{
  "model": "encoder-decoder audio transcriber",
  "decoder_norm": "rmsnorm",
  "decoder_fused_qkv": true,
  "init": "torch_default"
}
Rows from block 6 of the audio encoder of a small encoder-decoder audio transcriber, named by matrix and row number. Rows with one number belong to one channel. Each number is 500 + 50 x the weight over its row's rms, rounded and kept within 0 to 999. All counts start at 0. Numbers have three digits each.
After each channel's rows are labels from the 100 clips, of 14976, where the channel reaches its highest value: "loudest band" is the band of the loudest frequency at the time of the peak; "top examples" is what is common among them. Only what is clearly more common there than usual is listed. The data: short read English sentences (LibriTTS-R). In brackets: how many of the 100.
# convs1: first pointwise conv (encoder.blocks.6.convs.1.weight, 128x128x1), inputs 0-127
# convs3: second pointwise conv (encoder.blocks.6.convs.3.weight, 128x128x1, transposed), outputs 0-127

convs1.53:435499524497490489589502469493558498427533494549508561461517472467500432449496503426516534496406465507464441476567433426475448412514455422552558475488511506558513556503438457577475427616476480473514458509493449456521406478589523432497598604529467562474526500524451496559484569470534495578527529452557536565434394435449478465487460547386531464510463463539508409424483470565580496433407
convs3.53:497489542567518530548448543571525497539526526535508521564482468628424575568410534517590402440419588515458392519483540445461454504528503475460516476432471519516523553597471473586476556543517474461525571543469408478507513458552440443523540481454470504500471591547503470584435621565479570501583508551566449518467465511493460498460499554478414531459550513532582463418497474530565563464548
loudest band: 250 to 500 Hz (29)
top examples: the word "said" (28)

convs1.71:457514563523519406415402561509516540469563513548474494417552518534451520550503525531490515565533591482548492555444496408440512485501515512424464495442367497454551433416520479527527486347545429504463536499489549513436507417599467478559537448472531490501457488530467541475558487456448510491522538528508530487433447430493526518529509557414476527571437601414526377506593505528474554455561
convs3.71:504524512442505564546512520500444515528546518551439481419500509441490510454510495441490449500461480473565572456432453459655450441533523554473426550543513481404477467511571497498506467456401543556561470515525524453554364505450511545458467460437545634474501479541516509507469423409512473614483500506457508454518574555550519430560460523512515509434542415487483664522554488504502460563447
loudest band: 250 to 500 Hz (34)
top examples: the word "to" (42)

convs1.118:497514528540555453503534473490578486515478526485456517501569410540464519547552500452459435260458534449479524581636490609449458513459562477537518466560529497535536458446479516501552493514489484521529384533488427586428526488489564437505515609445475414452422457525510461499578560489487525453521526543475604510512527494516587513535523477528492449531519565459500471588523494479470494466519
convs3.118:611481501426537470468453554610593468451608496480561493480485473552504512516518567612493417574430539433517503419515461456508440483555544499583567439505488619512439518481465566492477507496455512481427492441519529543522554536526431633487474502515553497468484443505471500567481510491503499518515545535510549482512533492457491574435434601561493537462564428582501419531363492477481541573533
loudest band: 500 to 1000 Hz (33); 250 to 500 Hz (28)
top examples: the word "was" (28)

convs1.16:556501490501520520513505500495415454497512535464514461504487409546530623516526455468465471505432549530546458537466413489535239604509510462497600509541486582535506493495404518466496538493480382528499613507532432498553522512545479446481503523427517487439492518614541468524474491563466459498460522431532462414523523497495544467474477440521472511444487501460472523396467542546507474566548
convs3.16:514566511504580477589524482526467628470479568590440502557485457480574489491408402467549452481431523414423500557466528489498546480499400472473473538467521552406457534390550515466449465473493480527509605482487432518498499487497529518474574470505514475530503466440446514435589499560459498547476432565509539429478477516454518431507533562483476549426564470456519549424630563470417585579496
loudest band: 250 to 500 Hz (50)
top examples: the word "was" (57)

convs1.112:513532515494534412543447507335504415404431441505473486456519447457376502495502584486434503520487519507506510577536555552564419424424477520479482582479469604433521535545570520444543501529596559511504514636456528564466496521513401435485568550495508487471518522566616501482527478458504486494495487483491476561448496470551451478498529411454512543497502482580492476577561509455508539580444
convs3.112:532588488435515466571512504490604447418461534422476448502474455528525473521443560485530556536514518544507498453518566558516462433493526465490549427477528490604481515489466431468369642508556477438505512570471555445500529591584532468433546449419424428555492435554522450544504454506514517485545499497516509582361420509498542436534548527529497553542500454566576478468460478546593515560532
loudest band: 250 to 500 Hz (40)
top examples: the word "was" (34)

convs1.37:419511522516529486577532541505476485487487541538468425431460430518523511462407508523498520536491488479548514484565516478564527515553488444445399438470464459576536458510424510490478520501528442481469519503495489461357528430459520435550435624489540501546379505554453556570547493490555546558491500541559438501507553503442524562608589590504587520489467458517485500526622449474370428420472
convs3.37:576508545442513524395547539488543508587489484444518453544411397458585497499433512447514399502521464482468405524476411480418495509621527605448502446541438520517532510484555483430496528547511565465484434535486439561544578462507529549451534491554548507503607478463470574538572478556500444494420462496554460462414530557509578437474550428471426478579526483559482536552557539524507476573509
loudest band: 250 to 500 Hz (32)
top examples: the word "you" (44)