{
  "fusion": "cross_attention",
  "decoder_mlp_ratio": 6,
  "batch_size": 64
}
Rows from block 3 of the audio encoder of a small encoder-decoder audio transcriber, named by matrix and row number. Rows with one number belong to one channel. Each number is 128 + 32 x the weight over its row's rms, rounded and kept within 0 to 255. All counts start at 0. After the name is the row's rms in percent of the matrix's.
After each channel's rows are labels from the 100 clips, of 14976, where the channel reaches its highest value: "loudest" is the band of the loudest frequency at the time of the peak. Only what is clearly more common there than usual is listed. The data: short read English sentences (LibriTTS-R). In brackets: how many of the 100.
# convs1: first pointwise conv (encoder.blocks.3.convs.1.weight, 128x128x1), inputs 0-127
# convs3: second pointwise conv (encoder.blocks.3.convs.3.weight, 128x128x1, transposed), outputs 0-127

convs1.18 100 [140  91 143 156  74 135 123 131 110 169 135  69 118 146 121 138 118 126 114 108 163 184 145  79 166 153  52 140 117 113 166 165 116 158 181 169  94 101 109 175  74 117 129 153 145 112  84 105 108  51 151 146 142 142 154 138 113 115  47 127 113 112 120 143 111 197 116 167  99  88  81 143 180 197 133 113  66 214 160 130  96 131 153 103 122 149 142 137 148 174 159  97 156 112 139 127 179 103 158 152 129 135  90 206 101 141 169 104 113  91 136 126 106 135 130 114 121 119 126 184  82 106 170  80 140 123 114 130]
convs3.18 092 [ 83 183 114 202  68  99 137 108 130 118 126  96 128  85 150 141 106  87 130  94 163 131 108 161 151 117 141 143 135 114  86 139 114 135 181 128 104 110 112 103  96 171 166 123 101 155 172  87 153 141 109 131 140 106 134 156 134  94 136 125  88 127 109 172 127 108 115 159 143 123 148 122 126 105 201  94  76  80 138  72 156  88  89 106  70 105 107 161  82 144 182 128  77  84 127 188 189 124 182 115  83 123 139 125 124 167 148  97  57 144 181 111 128 123 113 184  75  96 122  95 102 190 170 115 154 148 118  69]
loudest: 4000 to 8000 Hz (43)

convs1.9 104 [104 113 148 103  87 152 124 110 142 108 161 182  85 181 159 188 153  57 147 121 172 100 133  79  83 131 135 112 131  84 104 116 190 107 120 153  98 137  64 135 103 167 117 134 100  48 164 130 135  69 124  96 141 126 118 148 109  86 112 142 170 203 123 164  76 111  72 150  86 150 149 153 123 102  90 153 110 178 158 124  85  62  79 164 141 104 122 133  67 143  98 125 116 113 147 130 165  81 134 125 137  89 142 114 126  98  91  90 138 103 162 109 146 113 163 124 202 123 110 123  76 101 181 119 144 124 117 159]
convs3.9 099 [163 115 112  19  96 150 118 159 146 183 142  94 146 101  32 151  65  87 175  93 109 154 155 135 191  98 151 172 131 128  84 205 148 185 129 141 121 114 122 140 137 122  95 120 118  82 101 182 121 132 106 110 129 164 142 129  85 113 164 175 144 155 157  67 152 113 139 155 167  97 152 106 102 107 148 154 107 176 149 154 128 124 125 158 139 147 158 131 122 138  97 165 129 121 156 184 186 146 119 147 131 144  91 160  91 183 117 135 152  92 120 156 112 106 116 127 114 112 116 159 147  63 128  73  85  99  89 115]
loudest: 250 to 500 Hz (41)

convs1.33 101 [139 105 102 139 149 156 125 167 105 211 101 128 152 173 118 129  71 104 128 117 154 164 155 151 161  72 135 145 157 114 120 118 158  87 120 135 102 177 140 151 103 151 103 145 143 116 195  90  84 108 141 137 199  84 180 132 136 104  65 166 134 164 106 140 104 145 152 103 189 108 156  73 133 150 211 157 167  63 154 126 133 135 121 102  88 107  79  65 104 172 144 118 114  98 124 116 156 176 139 101 128 203 102 115 122 121 134 132  72 130 125 103 183 112 193 124 165 126 166 158 152 153 136 108 148 112 173 124]
convs3.33 099 [123  92 100 109 116 154 147 144 123 114 151  99  97 149 161 159  98 121 104 184 118 141 109  97  82  89 139 120 110 114 130 121 157 154  66 113 107 110 111 115 117  95  86  79 154 116 115 122 121  84 152 105  75 145  91 105 121 146 151  72 160 160 156  21  80 134 149  97 136 120 154 100 148 128 142 129 136  92 177 177  47 102 107 156 114 141  32  83 100 139 112 163 115 131  79  84 134 117 136 141 146 123 119 136 120 165 153 124 158 117  72 106 105 178 112 135 176 199 123 171 155 145  86 141  95  76 194  84]
loudest: 2000 to 4000 Hz (32)

convs1.89 105 [151 159 170  55 128 139 131  85 169  92  34 158 133 131 114 168  97  75 234 171 116 157 165 135 118 157 123  95 142 111 134 165 164 134 144 145 113 174 136 106 108 145  79 126 108  91  89 122 139 170  96 112  95 167 132 106 103 127 125 153 107 164 145 115  84 143 129 140 154 160  90 144 173 187 178 159 142 112  94 171  96 126 169 156 116 121 152 133 106 134 139 195 141 122 150 144 132 130 125 128 108 137 113  97 104 126 146 106 144 145 132  79 150  64 144 131 104  92 166  62 157 123  76 191 178 120 117 197]
convs3.89 108 [127  84 105 118 138 122  41 129 139 164 105 177 154 137 117 125 141 110 169 136 171 142 100 143 102 101 120 123 138  87 144 127 137 140 133 110  73 166 124 149 101 110 105 120 150 120  95 157 100  26 168 101 118  87  91 120 123 136 150  59  91 112 119 141  87 143 178 157 163 150 109  78  99 117 125 164  98 194 217 165 127 113 144 165  64 153 160 110 138 142 106 124 164 156 157 164 148  70 131 134 139 130  93 174 155  41 139  91  82 126  89 117 125 165 103  70 134 111  98 105 102  97 112  97 149 115 173 138]
loudest: 2000 to 4000 Hz (59)

convs1.45 104 [186 166 112  89 159 107 130  86  90 168 228 115 151 144  78 163 156 151 144 100 149  97 106 140 145 142 176  92 123 133  76 152 125 143 155  96 128 112  90  59  95 152  88 140 128 169 111 170 107 168 112 111  98 144 146 116 138 147 135 134  77 130 138 147 113 142 162 134 160 146 102 116 147 172  64 140 150 138 117 153 226 156 145  69 145 151 103 141  89 165 140 113 128 138 115 141 114 197 113 127  96 116 146  98 127 186 114 149 128 173 104 163 177  57 175 125 200  96 103 117 141 120  69 120 141 128 118 163]
convs3.45 098 [176 113 151  98 120 129 146 110  84 131 148 148  77 117  97 116 162 145 142 146 137  97 200 140 183 100 108 127 111 132 126 194 115 116 153 145 124 178 157 104 142  86 144 139 134 108 119  83 198 102 130 146 180 156 168 117  92 146  94 134 164 149 110 132  87 140 152 112 116 134 162  28 120 129 129 128 155 123 145 183 178 167 144 177 115 191 102 129 135  92 132 159 141 168 132 124 118 103  56  99  97 116 131 124  88  97 112 173  19 107 200 128 131 162 112 117 160 150 130 182 136 173 129 122  92 179 125 107]
loudest: 500 to 1000 Hz (31)

convs1.106 095 [111 130 115  98 105  75 100 115 164 111 151 115 135 128 119  82 110 116 118  87 118 170 106 101  79 156 166  91 123 138 110 163 112 147 142 169  89 115  85  78 106 115 118  66 120 110  85  93 111  84 170 157 120  88 157 197 164 160 116 183 183 137 123  63 183 133 137 105  66  71 123  90 128 160 114 120 133 102 133 120 147 199  63 159 143 115 166  75  93  95 121 158 182 132 120 122 122 142 100 115 166 108 135 126 127 163  36 149 145  90 175 117  78 147 141 147 189  79 107 139  80 135 121 158 137 144 124 128]
convs3.106 088 [182 136 188 131 125 121 199 119 140  94 138 136 167  64 154 137  60 106 122  79 156 174 122 112 106  69 163 109 108 107  44 126  90  97 142 159 129  57 141 138 102 108 123  96 173  93 112  97 122 121  73 121 103 118 145  98 160  93 158 140 150 140 174 195 124 169 148 146 184 133 111 102 130 175 146 110 111 152  73 123 134 162 120 116 138 130 158  84 132 106 125 124 114 145 147 150 167 148 144 134 101 123 161 154 111  95  71 109  95 117  57 166 156 139 140 192 110  91 169 108  61  62 142 111 135 116 120 106]
loudest: 250 to 500 Hz (46)

convs1.55 102 [105 135 114 178 134  73 135 138  82 190 169  74 129 116 127 153  67 170 128 109 128 170 111 103 142 125  86 150  82 209 130  79 125 155 160 176 137 139 123  97 141 128 169 121 164 155 136 142 156  90  84 131 158 115 145  80 107 127 141  61 100 160 130  97 136 106 190 159 100 125  95 114 128 148  89 125 130 116 128 139 155  86  95 204  77 161 140  93  93 139  72 125 132 138  98 198 124 157 118 134 155 121 151 147 127  83 126 205 121 144 162  87 155 107 166 184 140 126 109 131 157 111 163 206 180 100 124 121]
convs3.55 111 [155 135 197 172 112  84 103 147 153 189 159 137 134 154 125 150 120 104 132 166 126 146 137 149 119 140 133 104 122 120 151 149 158 117 178 146  89  94 145  98 135  79 132  61  71 154 134 138 123 142  98 157 157 128 160 214 129 195  87 103 145 131 118  96 100 139 104  93 121  67  55 144 172 175 175 101  81 158 116  96 153  92  95 107 193 122 111 142  90  96 135 163 129  75 141  83  85  91 155 158 117 168 142 111 124 163 144 119 104 163 165 133 124 103 197 159 182 149 142 142 145 174  83 157 183 140 135 120]
loudest: 500 to 1000 Hz (25)

convs1.35 098 [108 115 203 132  64 137 166 149 128 177 143 193 125 217 146 118  92  79 214 143 102 131 106 159  71  67 139 106 144 166 135 109 190 132 139 106 100 153  80 140 108 133 106 176  97 140 160  90 120 138 137 114 143 136  98 146 121 128  99 102  99 141 139 123 103 142 154  59 114 125 136 137 195 164 144 141 102 125 155 104  80 124 154 111 152 155 101 137 109 123 122 122 162 134  36  83 149 166 157 111 136 151 123 121 109 114 118 120 207 139 135  82  97  97 116  83 135 135 122  65 111 143 117 163 135 172 159  79]
convs3.35 110 [ 87 153 118 175  96 110 119  74 136 104  99 150 148  81 100  86 116  69 161 163  99 209 114 109 136  88 139  88 109 127 117 133 126 132  96 131 180  94 156 162 128 131 110 232 117 213 124 156 122 143 161  28 140 160 142 117 191  91 106 118 125 129 142 175 158  99 147 134 126 150 133 181 120  83 140 127  99 159 108 100 126 133 181 131 119  35 127 141 120  86 147 103  78 108 116 102 154 170 139 134 121 190 139 115 137 116 162 141 120 141 132 135 123 150 134 158 121 131 141 206  92 118 123 135 174 112 134 155]
loudest: 2000 to 4000 Hz (46)

convs1.102 095 [126 147 177  34 130 156 133  41 143  93 130 197 147 130 111 161 123 166 110 156  85 118 122 144 112 129 135 128 142 134  95  73  98  81 148  77 152 138 106 110 159 125 132 136 105  81  60 156 131 136  91 183 128 199 164  84  88 123 145 112  88 156 187 112 153 119 108  69 117 142 177 185 131  62 152 203 166  91 103 171 102 132 146 129  92  88 101 148 144 138 115 139  86 154 112 115 152 151  79 100 125 113 121 130 114 117 158  98 161 105 122 126 170 122  89  90 157 104 126 111 124 122  90  82 149 127  92 102]
convs3.102 096 [166 117  83 114 154 106  99 149 175 146 123 101 141 141  94 110 127 123 115 124 140  79 160  98 120  88 164 110 134 114 142 121 139  77 100  81 147 137 112  49  96 110  61  90 109  96 133 123 118 129  55 151  81 128  94  35 158 130 136 111 180 118  90  81 130 104 125 146  74  94 158 120 161  98 141 135 118 137 165 134 129 135 110  65 155 136 104  73 112 128 250 127 157  94 136 133 121 144 121  73 161  98  75  97 112 125  91  94 122 165 153 142 112 137  84 166  92 124  99 178 122 116 169 177 134  94 106 141]
loudest: 250 to 500 Hz (34)

convs1.66 099 [151 164  96 177 195 145  94 161 157 147  99 131 128 124 119 159 124 152 112 106  79  96 120 111 113  75 114 126 156 119 156 198 174 109 178 130 100 112 132 153 132 128 117 196  96 112  88  99  94 112  63 116 105  95 101 134 141 117 101 150 141 116  79 103 134 151 126 167 166 161  96 122  95 162  42 139  99 130 106 157  72  69  93 139 124 173 144 163 154 136  89 127 151  75 175 136 105 110 132 130 186  99  83 147 111 121 169 165 142 161 147 132 122 142 119 157 157 155 201  94 168 192 156 131  93 181 148 183]
convs3.66 101 [128 184 117 125 158 102 142 111 145 151 112 104 123 101 133 103 134 110 142 134 106 149 123 124 120 170  91  98 104  68 140 155 100  89 166 121 155 101 123  97 112  51 115 127  42 144  83 133 131 163 134 134  84 162 175 167 133 166  86 152 134 159 133 130  72 108 156 111 106 161  90 141 149 217 171 149 122 112  78 106 131 158  97 139  66 140 118  68 107  92  96 171 134 226  50 124 175  88 149  73 130 141 163 142 175 152 105 144 130 116 100 104 153 150 106 126 142 177 130 135 128 117  62 140 105 103  96 119]
loudest: 500 to 1000 Hz (34)

convs1.117 097 [125 164 115 105 166 109 125 112  56 126  97  93 138 223 127 114 117 124 143  66 144 142  58 107 201 137 182 144 121 165 180 143 158 139 146  88 135 154 106  86 156  88 118 164 114 181 174  75 131 132 114 155 119 139  97 181 139 130 175 168 143 186 175  53 130  91 171 107 108  95 133 109 127 128 111 144 108  90 132 179 150 121  86  85 123 170 125  94  93 127 121 116 179 143 100 157 142 115 142 160 129 124  68 162 120  78 100 138 130 153 171 102 111 170 157 107 138 109 151 176 154  92 140 154  96 112 176 122]
convs3.117 091 [ 89 122  96 185  76 123 142 108 197 124 139 135 175 140 116 103 200 204 138 101 128 119 105 150 176 132 161 149 129 181 173 148 158 139 129  90 161 115 162 149 138 149  98 159 198 143 143  96 183 131 171 159 119 138 137 114 138 105 152 126  94 114 137 107  96 115 144  67 213 126 125 129 140 104 172 135 178  98 142 134 139 125 123 137 118 140 153 120 100  99  94 138 112  88  91 181 129 169 150 124 105 130 121  84 179  91 142 172  45  87  85 116 171 121 121 160  92 110 121 117 160 128 189 127 165  76  87  75]
loudest: 250 to 500 Hz (48)

convs1.101 111 [133 101 107 103  95 163 110 112 160 114 139  92  93 123 107 196 116  78 144 153 108 119 141 173 108 112  88 110 171 176 158 114 140 130 115  67 127 147 137 104  81 145  60  92  90 127 109 118 112 112  98 102   0 146 137 165 126  81 148 141 132 112 114  97 168 162 178 105 124 194 137  95 183 159 153 129 141 147  70 182  99 123 165 128 168 154 138 123 147 135 138 150 147 114 156 107 139 153 143 103 118 185 119  84  81 102 132 105 172 157 136 100 148 121 110 112 123 111 145 128 142  77 134 181 163 155 144 130]
convs3.101 114 [152 107 118 148 150 111  92 136 175 168 141 126 137 173 125  77 105 114 130 104 143  43 112 113 146 100 119 121 199 102 111 177  83 162 157 105 165 179 113 147  86 109 150 163 194 101 163 101 136 121 107 173 155 124 204 162 110 166 111 156 184 143 135 180 137 145 157 129 134 189 108  78 141 103 124 139 109 116 134 157 139 129 148 108 159 124 160  96  91  98 136  83  97 105 200 120 118 112 100 125 152 160 185 150 142 196 116 127 101 123 115 163 114 128 151  48 152 106 151 168 119 102 123 113 142 105 112 226]
loudest: 4000 to 8000 Hz (64)

convs1.126 101 [ 94 126 142 127 121 148 204 103 143 150  85 214 132 101 135  90 128 158 137 153  92  95 141 111  85 185 161 166  85 207 128 131 152 147 136 137 101 160  61 123  91 112 151 109 106 134  90  59 135 119  93  91 151 138 127 143  81 156 231  73 113 138 115 129  96 124 144 106 137 134 132 123 101 115 152 163 141 137 157 146 122 164 146 103 166 177 136 107 150 122 179 159  74 116 141 164 134 141  82 121 177 117 100 102 107 123 119  83 136 116 140  72 160 170 190 195 177 148  99  90 133 129 104 135 114 167 141 154]
convs3.126 105 [158 122  90 146  48  81 132 155 150 112 138 177 126 133 105 196 122 139 129 154 169  75  80  70 136 127 107 141 127  87 148 100  91 191 133 124 115 160  58 108 104 141 144 156 159  74 107 140 108  78 123  81 142  95  93 160 111 145 135  84 152 139 107  97 175 111 147 103 125  80 114  61 109 180 183 161 154 164 100 143 122 125 142 144 144 138 130 156 115 167 114 159  94 134 173 162 151 114  92  96 108 115 148 150 162  84  80  94  81  83 183 115 173 101  83 147 157 104 114 117 103 168 129 133  55 145 107 165]
loudest: 500 to 1000 Hz (40)

convs1.12 103 [ 87 179 109 147 155 144 187 113 135  53 170 101  56 112 109 154 121 149 152 158  78 128 121 100 106  71 158 131 150 146 108 132 151 101 166 160 154 114 182 112 174 152 130  99  92 129 129  78 142  43 115 107  97 119 114  41 175 144  64  80 134 119 111 118 168 134 125 180  88 142  67 145 148  68 119 125  81 121 153 115 149 138 107 123 148 123 108 122 141 156 111 137 115 135 129 134 166  70 160 131 194 126  94 129 132 120  76 118 126 173 112  61 111 109 175 137 126 128 111  85  61  93 151 135 147 147 118 121]
convs3.12 106 [103 167 128 173 145  61 112 113 106 109 135 146 129 119 110 122 192 115 154 140 171 112 144 178 165  87 118  60 111  89 181 104 167  68 134 105 214 174 105 125 106 102 119 219 115 134 136 114  91 131 154  85 142 151 153  86  85 140 130 134 137  75  65 140 114 121 101 115 155 139 149 124  92  72  61 132 102 128 153 132 154 111  88 161 132 150  74 129  99 166  78  79 144  96 147 145 159  88  77 137 143 118 144 123 121 111 130 201 103  88 115 130 141 125 157  76 123 120 105  99 121 122 179 177 156 138 113 100]
loudest: 4000 to 8000 Hz (43)

convs1.97 096 [103 116 190  65 137 196 124  80  66 197 111 161 148 137 108  83  98 128 168 155 156 165 124 135 119 169 188  88  99 115 134 128 123 120 178 130 110 119  78 127  89 132 155 147 130 146  58  81 150 151 173 132 129 148 142 120 187 138 171 117 111 124 128 135 184 107 184 119 122 163 131 182 104  80 126 131 143 102 116 146 147  72 119 117 120 140  65 108 169 148 157 135 102 148 235 173 117 118  77 123 158  80 140 126 118 148 152 109  94 164 139 102 124 152 115 148 136  85 164  87  87 105 123 130 167  88 108 141]
convs3.97 093 [ 94 153 197 139 130 120  60 111  85 103 104  81 111 144 151 126 125  83 102 173  74 124 118 117  99 111 100  73  76 168 114 118  77 171 154 120 140 110  82 122 165 120 108 108 114 131  93  99  69 167 105 103 121  91  83 133 195 159 108 150  99  85 149 145 147  79  91 161 155 122 143 131 109 135  69 105 125 128  60  85 105  88  67 124 103  88 101  87  86  96 107 128  81 153  94 109 107 152 147 121 185 168 113  92 116 133 123  79 156 160 142 109 120 146 181 183 146 184 159 158 135 117  91 143 174 127 146 111]
loudest: 250 to 500 Hz (31)

convs1.116 101 [119 113 124 116 133 100 169 103 115  97  60 115 111  84 106 159 140 120 150 162  56  68 127 163 119 170 153 159 178 110 167 185 175 157 151 182 101 127 105  70 100 123 127 164 135 100 144 136 123 182 115 116 180  83 131  45 153 153 120 179 101 141 109 166 123 161 166 101 137 116 101 126 140 154 121 120 189 111 132  69 142 170  74 107 128 106 115 149 155 133 114 189 169 101 132 141 105 198 122 130 105 134 138 147 106 106 115 144 140 115 164 149 126  84 167 104 223  75 117 136 156  82 112 180 124 159 122 138]
convs3.116 097 [138  91 165 104 137  79 160 123 113 174 141 113 114 122 187 143 139 175  91 131 145 132 155 153 125 156  90 105 155 147 143 178 123 186 136 111  83 113 162  99 124  74 165  95  69 169 116 125 163 118 145 130 191 159 133 157 142  81 126 169 153 166  97 157  85 108  71  44 121 114 175 122 104 136 167  72 125 106 121 117 173 134 109 167 148 160 146 157 146 106 149 105 134 101 106 106 146 136 106 104 135 145 121  74 169 159 147 206 138 148 186  90 123 146  99  82  86 208 156 126 169 153 102 160 168 177 100 134]
loudest: 500 to 1000 Hz (28)

convs1.21 106 [153 105 141  92 116 131 136  74 131 113 191 198 187 105  85 155 132 146 155 162 154  89 112 115 123 188 115  72 116  97 157  64 165  90 140 166 144  73 114 106  91 182 170 116 118 106  29 135 103 143 119 106 140 130 152 103  84 126 150 122 140 145 159 109 107 144 141 134 114 142  92 142 136 102 124  78 155 152 148 121 137 133 139 140 142 109 128 139 137 170 164 120 148 149  91 170  98 138 131  96 154 126 118 104 121  73 103 116  67 115 150  90 209  85 108 116 172  30 140  77 131 142 121 120 132 125 141 213]
convs3.21 105 [163 175 116 141 124 124 128 174 156  73 135 144 122 142 110 150 139  89  99 112 123  75 156 133 156 128 118 108 113 106 107  99 145 143 125 115 121 159 120 142 124 131 141 160  87 139 189 179 105 152 118 119 152 114 142 246 105 187 157 141 143 186 163 142 179 185 145 128  99 106 176 166 180 165  88 142 116 134 133 224 101  98 148  69 174 127 125 154 190 116 208 129  94 135 138 135 143 146 105 153 153  81 147 198 135 138 116 126 158 167 149 108 148 152 129  83 154 140 141 180 113 174 160 129 126 180 134 121]
loudest: 500 to 1000 Hz (32); 250 to 500 Hz (29)

convs1.53 100 [104 111  34 120 108 114 109 142 124 122 101 138 159 104 137  87 120 125 107 141 119  96 143 127 145 108  65  22 109 135 123 133  73 197 174  86 109 158 125 127 124 135 157 208 113 145  64 147 166 181 118 177  94 167 116 133 124 138 167 125  86 167 155 174 121 178  98 141  98 128  56 127 109 143 112 113  70 186 127 152 162 126 135 147 109 137 122 143 103 170  73 122 130 140 188 124 150 134 147 120 163  91 113 148  80 148 174 145 139 160 143 163 149  98 109 134 139 110 133 108 127 118  64 118  57 149 114 100]
convs3.53 108 [176 107 150 126 146 157 124  87 140 153 157 144  93 137 115 119 160 125 140 146 175 105 127 149 136 138 135 109  99  92 194 144 176  71 180 121 122 125 154 108 168 126 145 148 123 123  93 138  49  87 209 159  77 127  87 103 102 135 121 119 179  62 136  71 189 116 122 155  95  96 160 110 138 110 136 163  99 153 164 195 178 135 132 154 133 139  88 137 154 173  97 117 198 130 160 108 136 108 121 106 134  97  51 132 150 101  99  97 157 116 141 185 160 179 136 133 111 121  65 144 162 152 157 118 130 134 209 123]
loudest: 500 to 1000 Hz (48)

convs1.103 096 [171 140  63 134 103  75 133 150 130 241 111  88 188 159 212 107 132 150 118 137 146 108  59 148 151 174 117 140 154 177 104 141 156 181 108 178 155 112 127 167  91 123 154 102 175 141 129 126 157 149 160 122 124 115 176 119 169 138 137 135 147 126  71  91 134 146 138 125 160 199 105 162 101 120 155 138 142 134 130 130 131 144 143 116 115 117 163 172  93 141 194 112  77 115 135 178 120 123 114 197 146  84 103 120 145 106  71 151 126 125 177  87 168  96 160 119 135 119 189 108 147 142 126  82  83 135 138 144]
convs3.103 089 [190 117 188 128 116 151  95 130 104 122 171 148 106 148  93 125  50  98 151 102 163 102 125 101 123 118 132 135 135 154  83 115 132 115 127 105 141 112 151 125 139 185 146 131 141  91 191 171 178 111 124  64  67 143 103 156 116 143  74  88  87 164 158 130 170 101 149  66 123 104  85 110 147 116  97  95  77 170 121 133 101 103 114 154 115 125 144  97 179 135 172 130 148 131 109 128  77  67 106 138 167 112  91 148  66 118  60 122 145 195 151 136 134 145 140 126 121 207 191 173 125 171  92 104 135 166 124  92]
loudest: 500 to 1000 Hz (42)

convs1.72 103 [ 89 129 101 156 121 193 109 178 157 107 145 127 164 163 116 139 157 136 199 179 114 148 131 144 140 172 123 129 136  73 153 142 101 137 143 122 124 150  93 107  77 114 206 117 142 141 101 143 130 112  97 109 123 210 135 198 161 157 125 134 158 101 120 137  96 144 148 125 124 126 171 119 134 137 161 131 132  68  80 121 189 136 243  98 128 114  91  82  80 126 150 145 133 148  98 135 125 176 159  77 123 190 133 119 148 104 134 128 178  63  82 124 100  66 105 132 125 127  93  99 119 112 134 128 179 106  74 106]
convs3.72 101 [179 126 116 113  88 158 197 105 162 130 175 118 129 138 121 130 125 127  92 138 136  72  93 153 138 144 146  83 149  84 147 141 113 163  45 160 104 169  95 155 156 105  79 114 121 127 115 155  96  94 171 150 121 104 108 143 127  89  88 110 117 141  84 143 105 133 225 110  95 188 126 185 150 138 108 125 132 164 114 133 118 114 191 156 137 116 161 116 113  81 149  94 110 101 134  97 177  97 114  89 132 161 140 177  93 178 148 121 157 181 153 153 164 194  53 120  98 154 201 112 173 158 123  90 128 116 149 129]
loudest: 2000 to 4000 Hz (33)

convs1.87 099 [136 144 112 149 175 158 127 108 159  74  73 197 119 138 147 125  72  95  91 124  42  82 137  99 123  88 101 115 168  97  97 150 189 150 165 107 174 167 120 168 140 151 104 169 138 136 104 142 101 139 107 142 116 148  77 169 117 109 102 130 125 140 137 107 128 146 102 150  68 147 138 172 142 145  54 150 161 111 114 129  82 162 121  80 125 169 132 180 199 157 159 136 126 108 184 119 119  78 103 136 187 139 110  90 133 141 177 154 196 104 107 104 184 126 124 185 154 141 185 130 174 131 122 127 104 151 126 151]
convs3.87 094 [166 132  97 137 150 127 113  76 134 210 132 155 106 143  86 143 100 135 151 153  99 130 106 140 110 177 130 118 112 175 125 108 119 108  81 125 123  62 132 113  74  74 165 115  95 114 106 147 145 138  92 180 128  85 165 121 173 107 184 172 150 185  72 109  72 136 103 170  98 144 141 199 105 148 121 111 106  99  72 132 156 112 116 130  99 176 130 156 128  99 112 200 188 137  97 106 148 161 150 132 141  79 162 151 139 145 183 145 197 169 129  75 153 158 123  54 132 150 126  83 143 115 131 131 121 164  90 108]
loudest: 500 to 1000 Hz (31)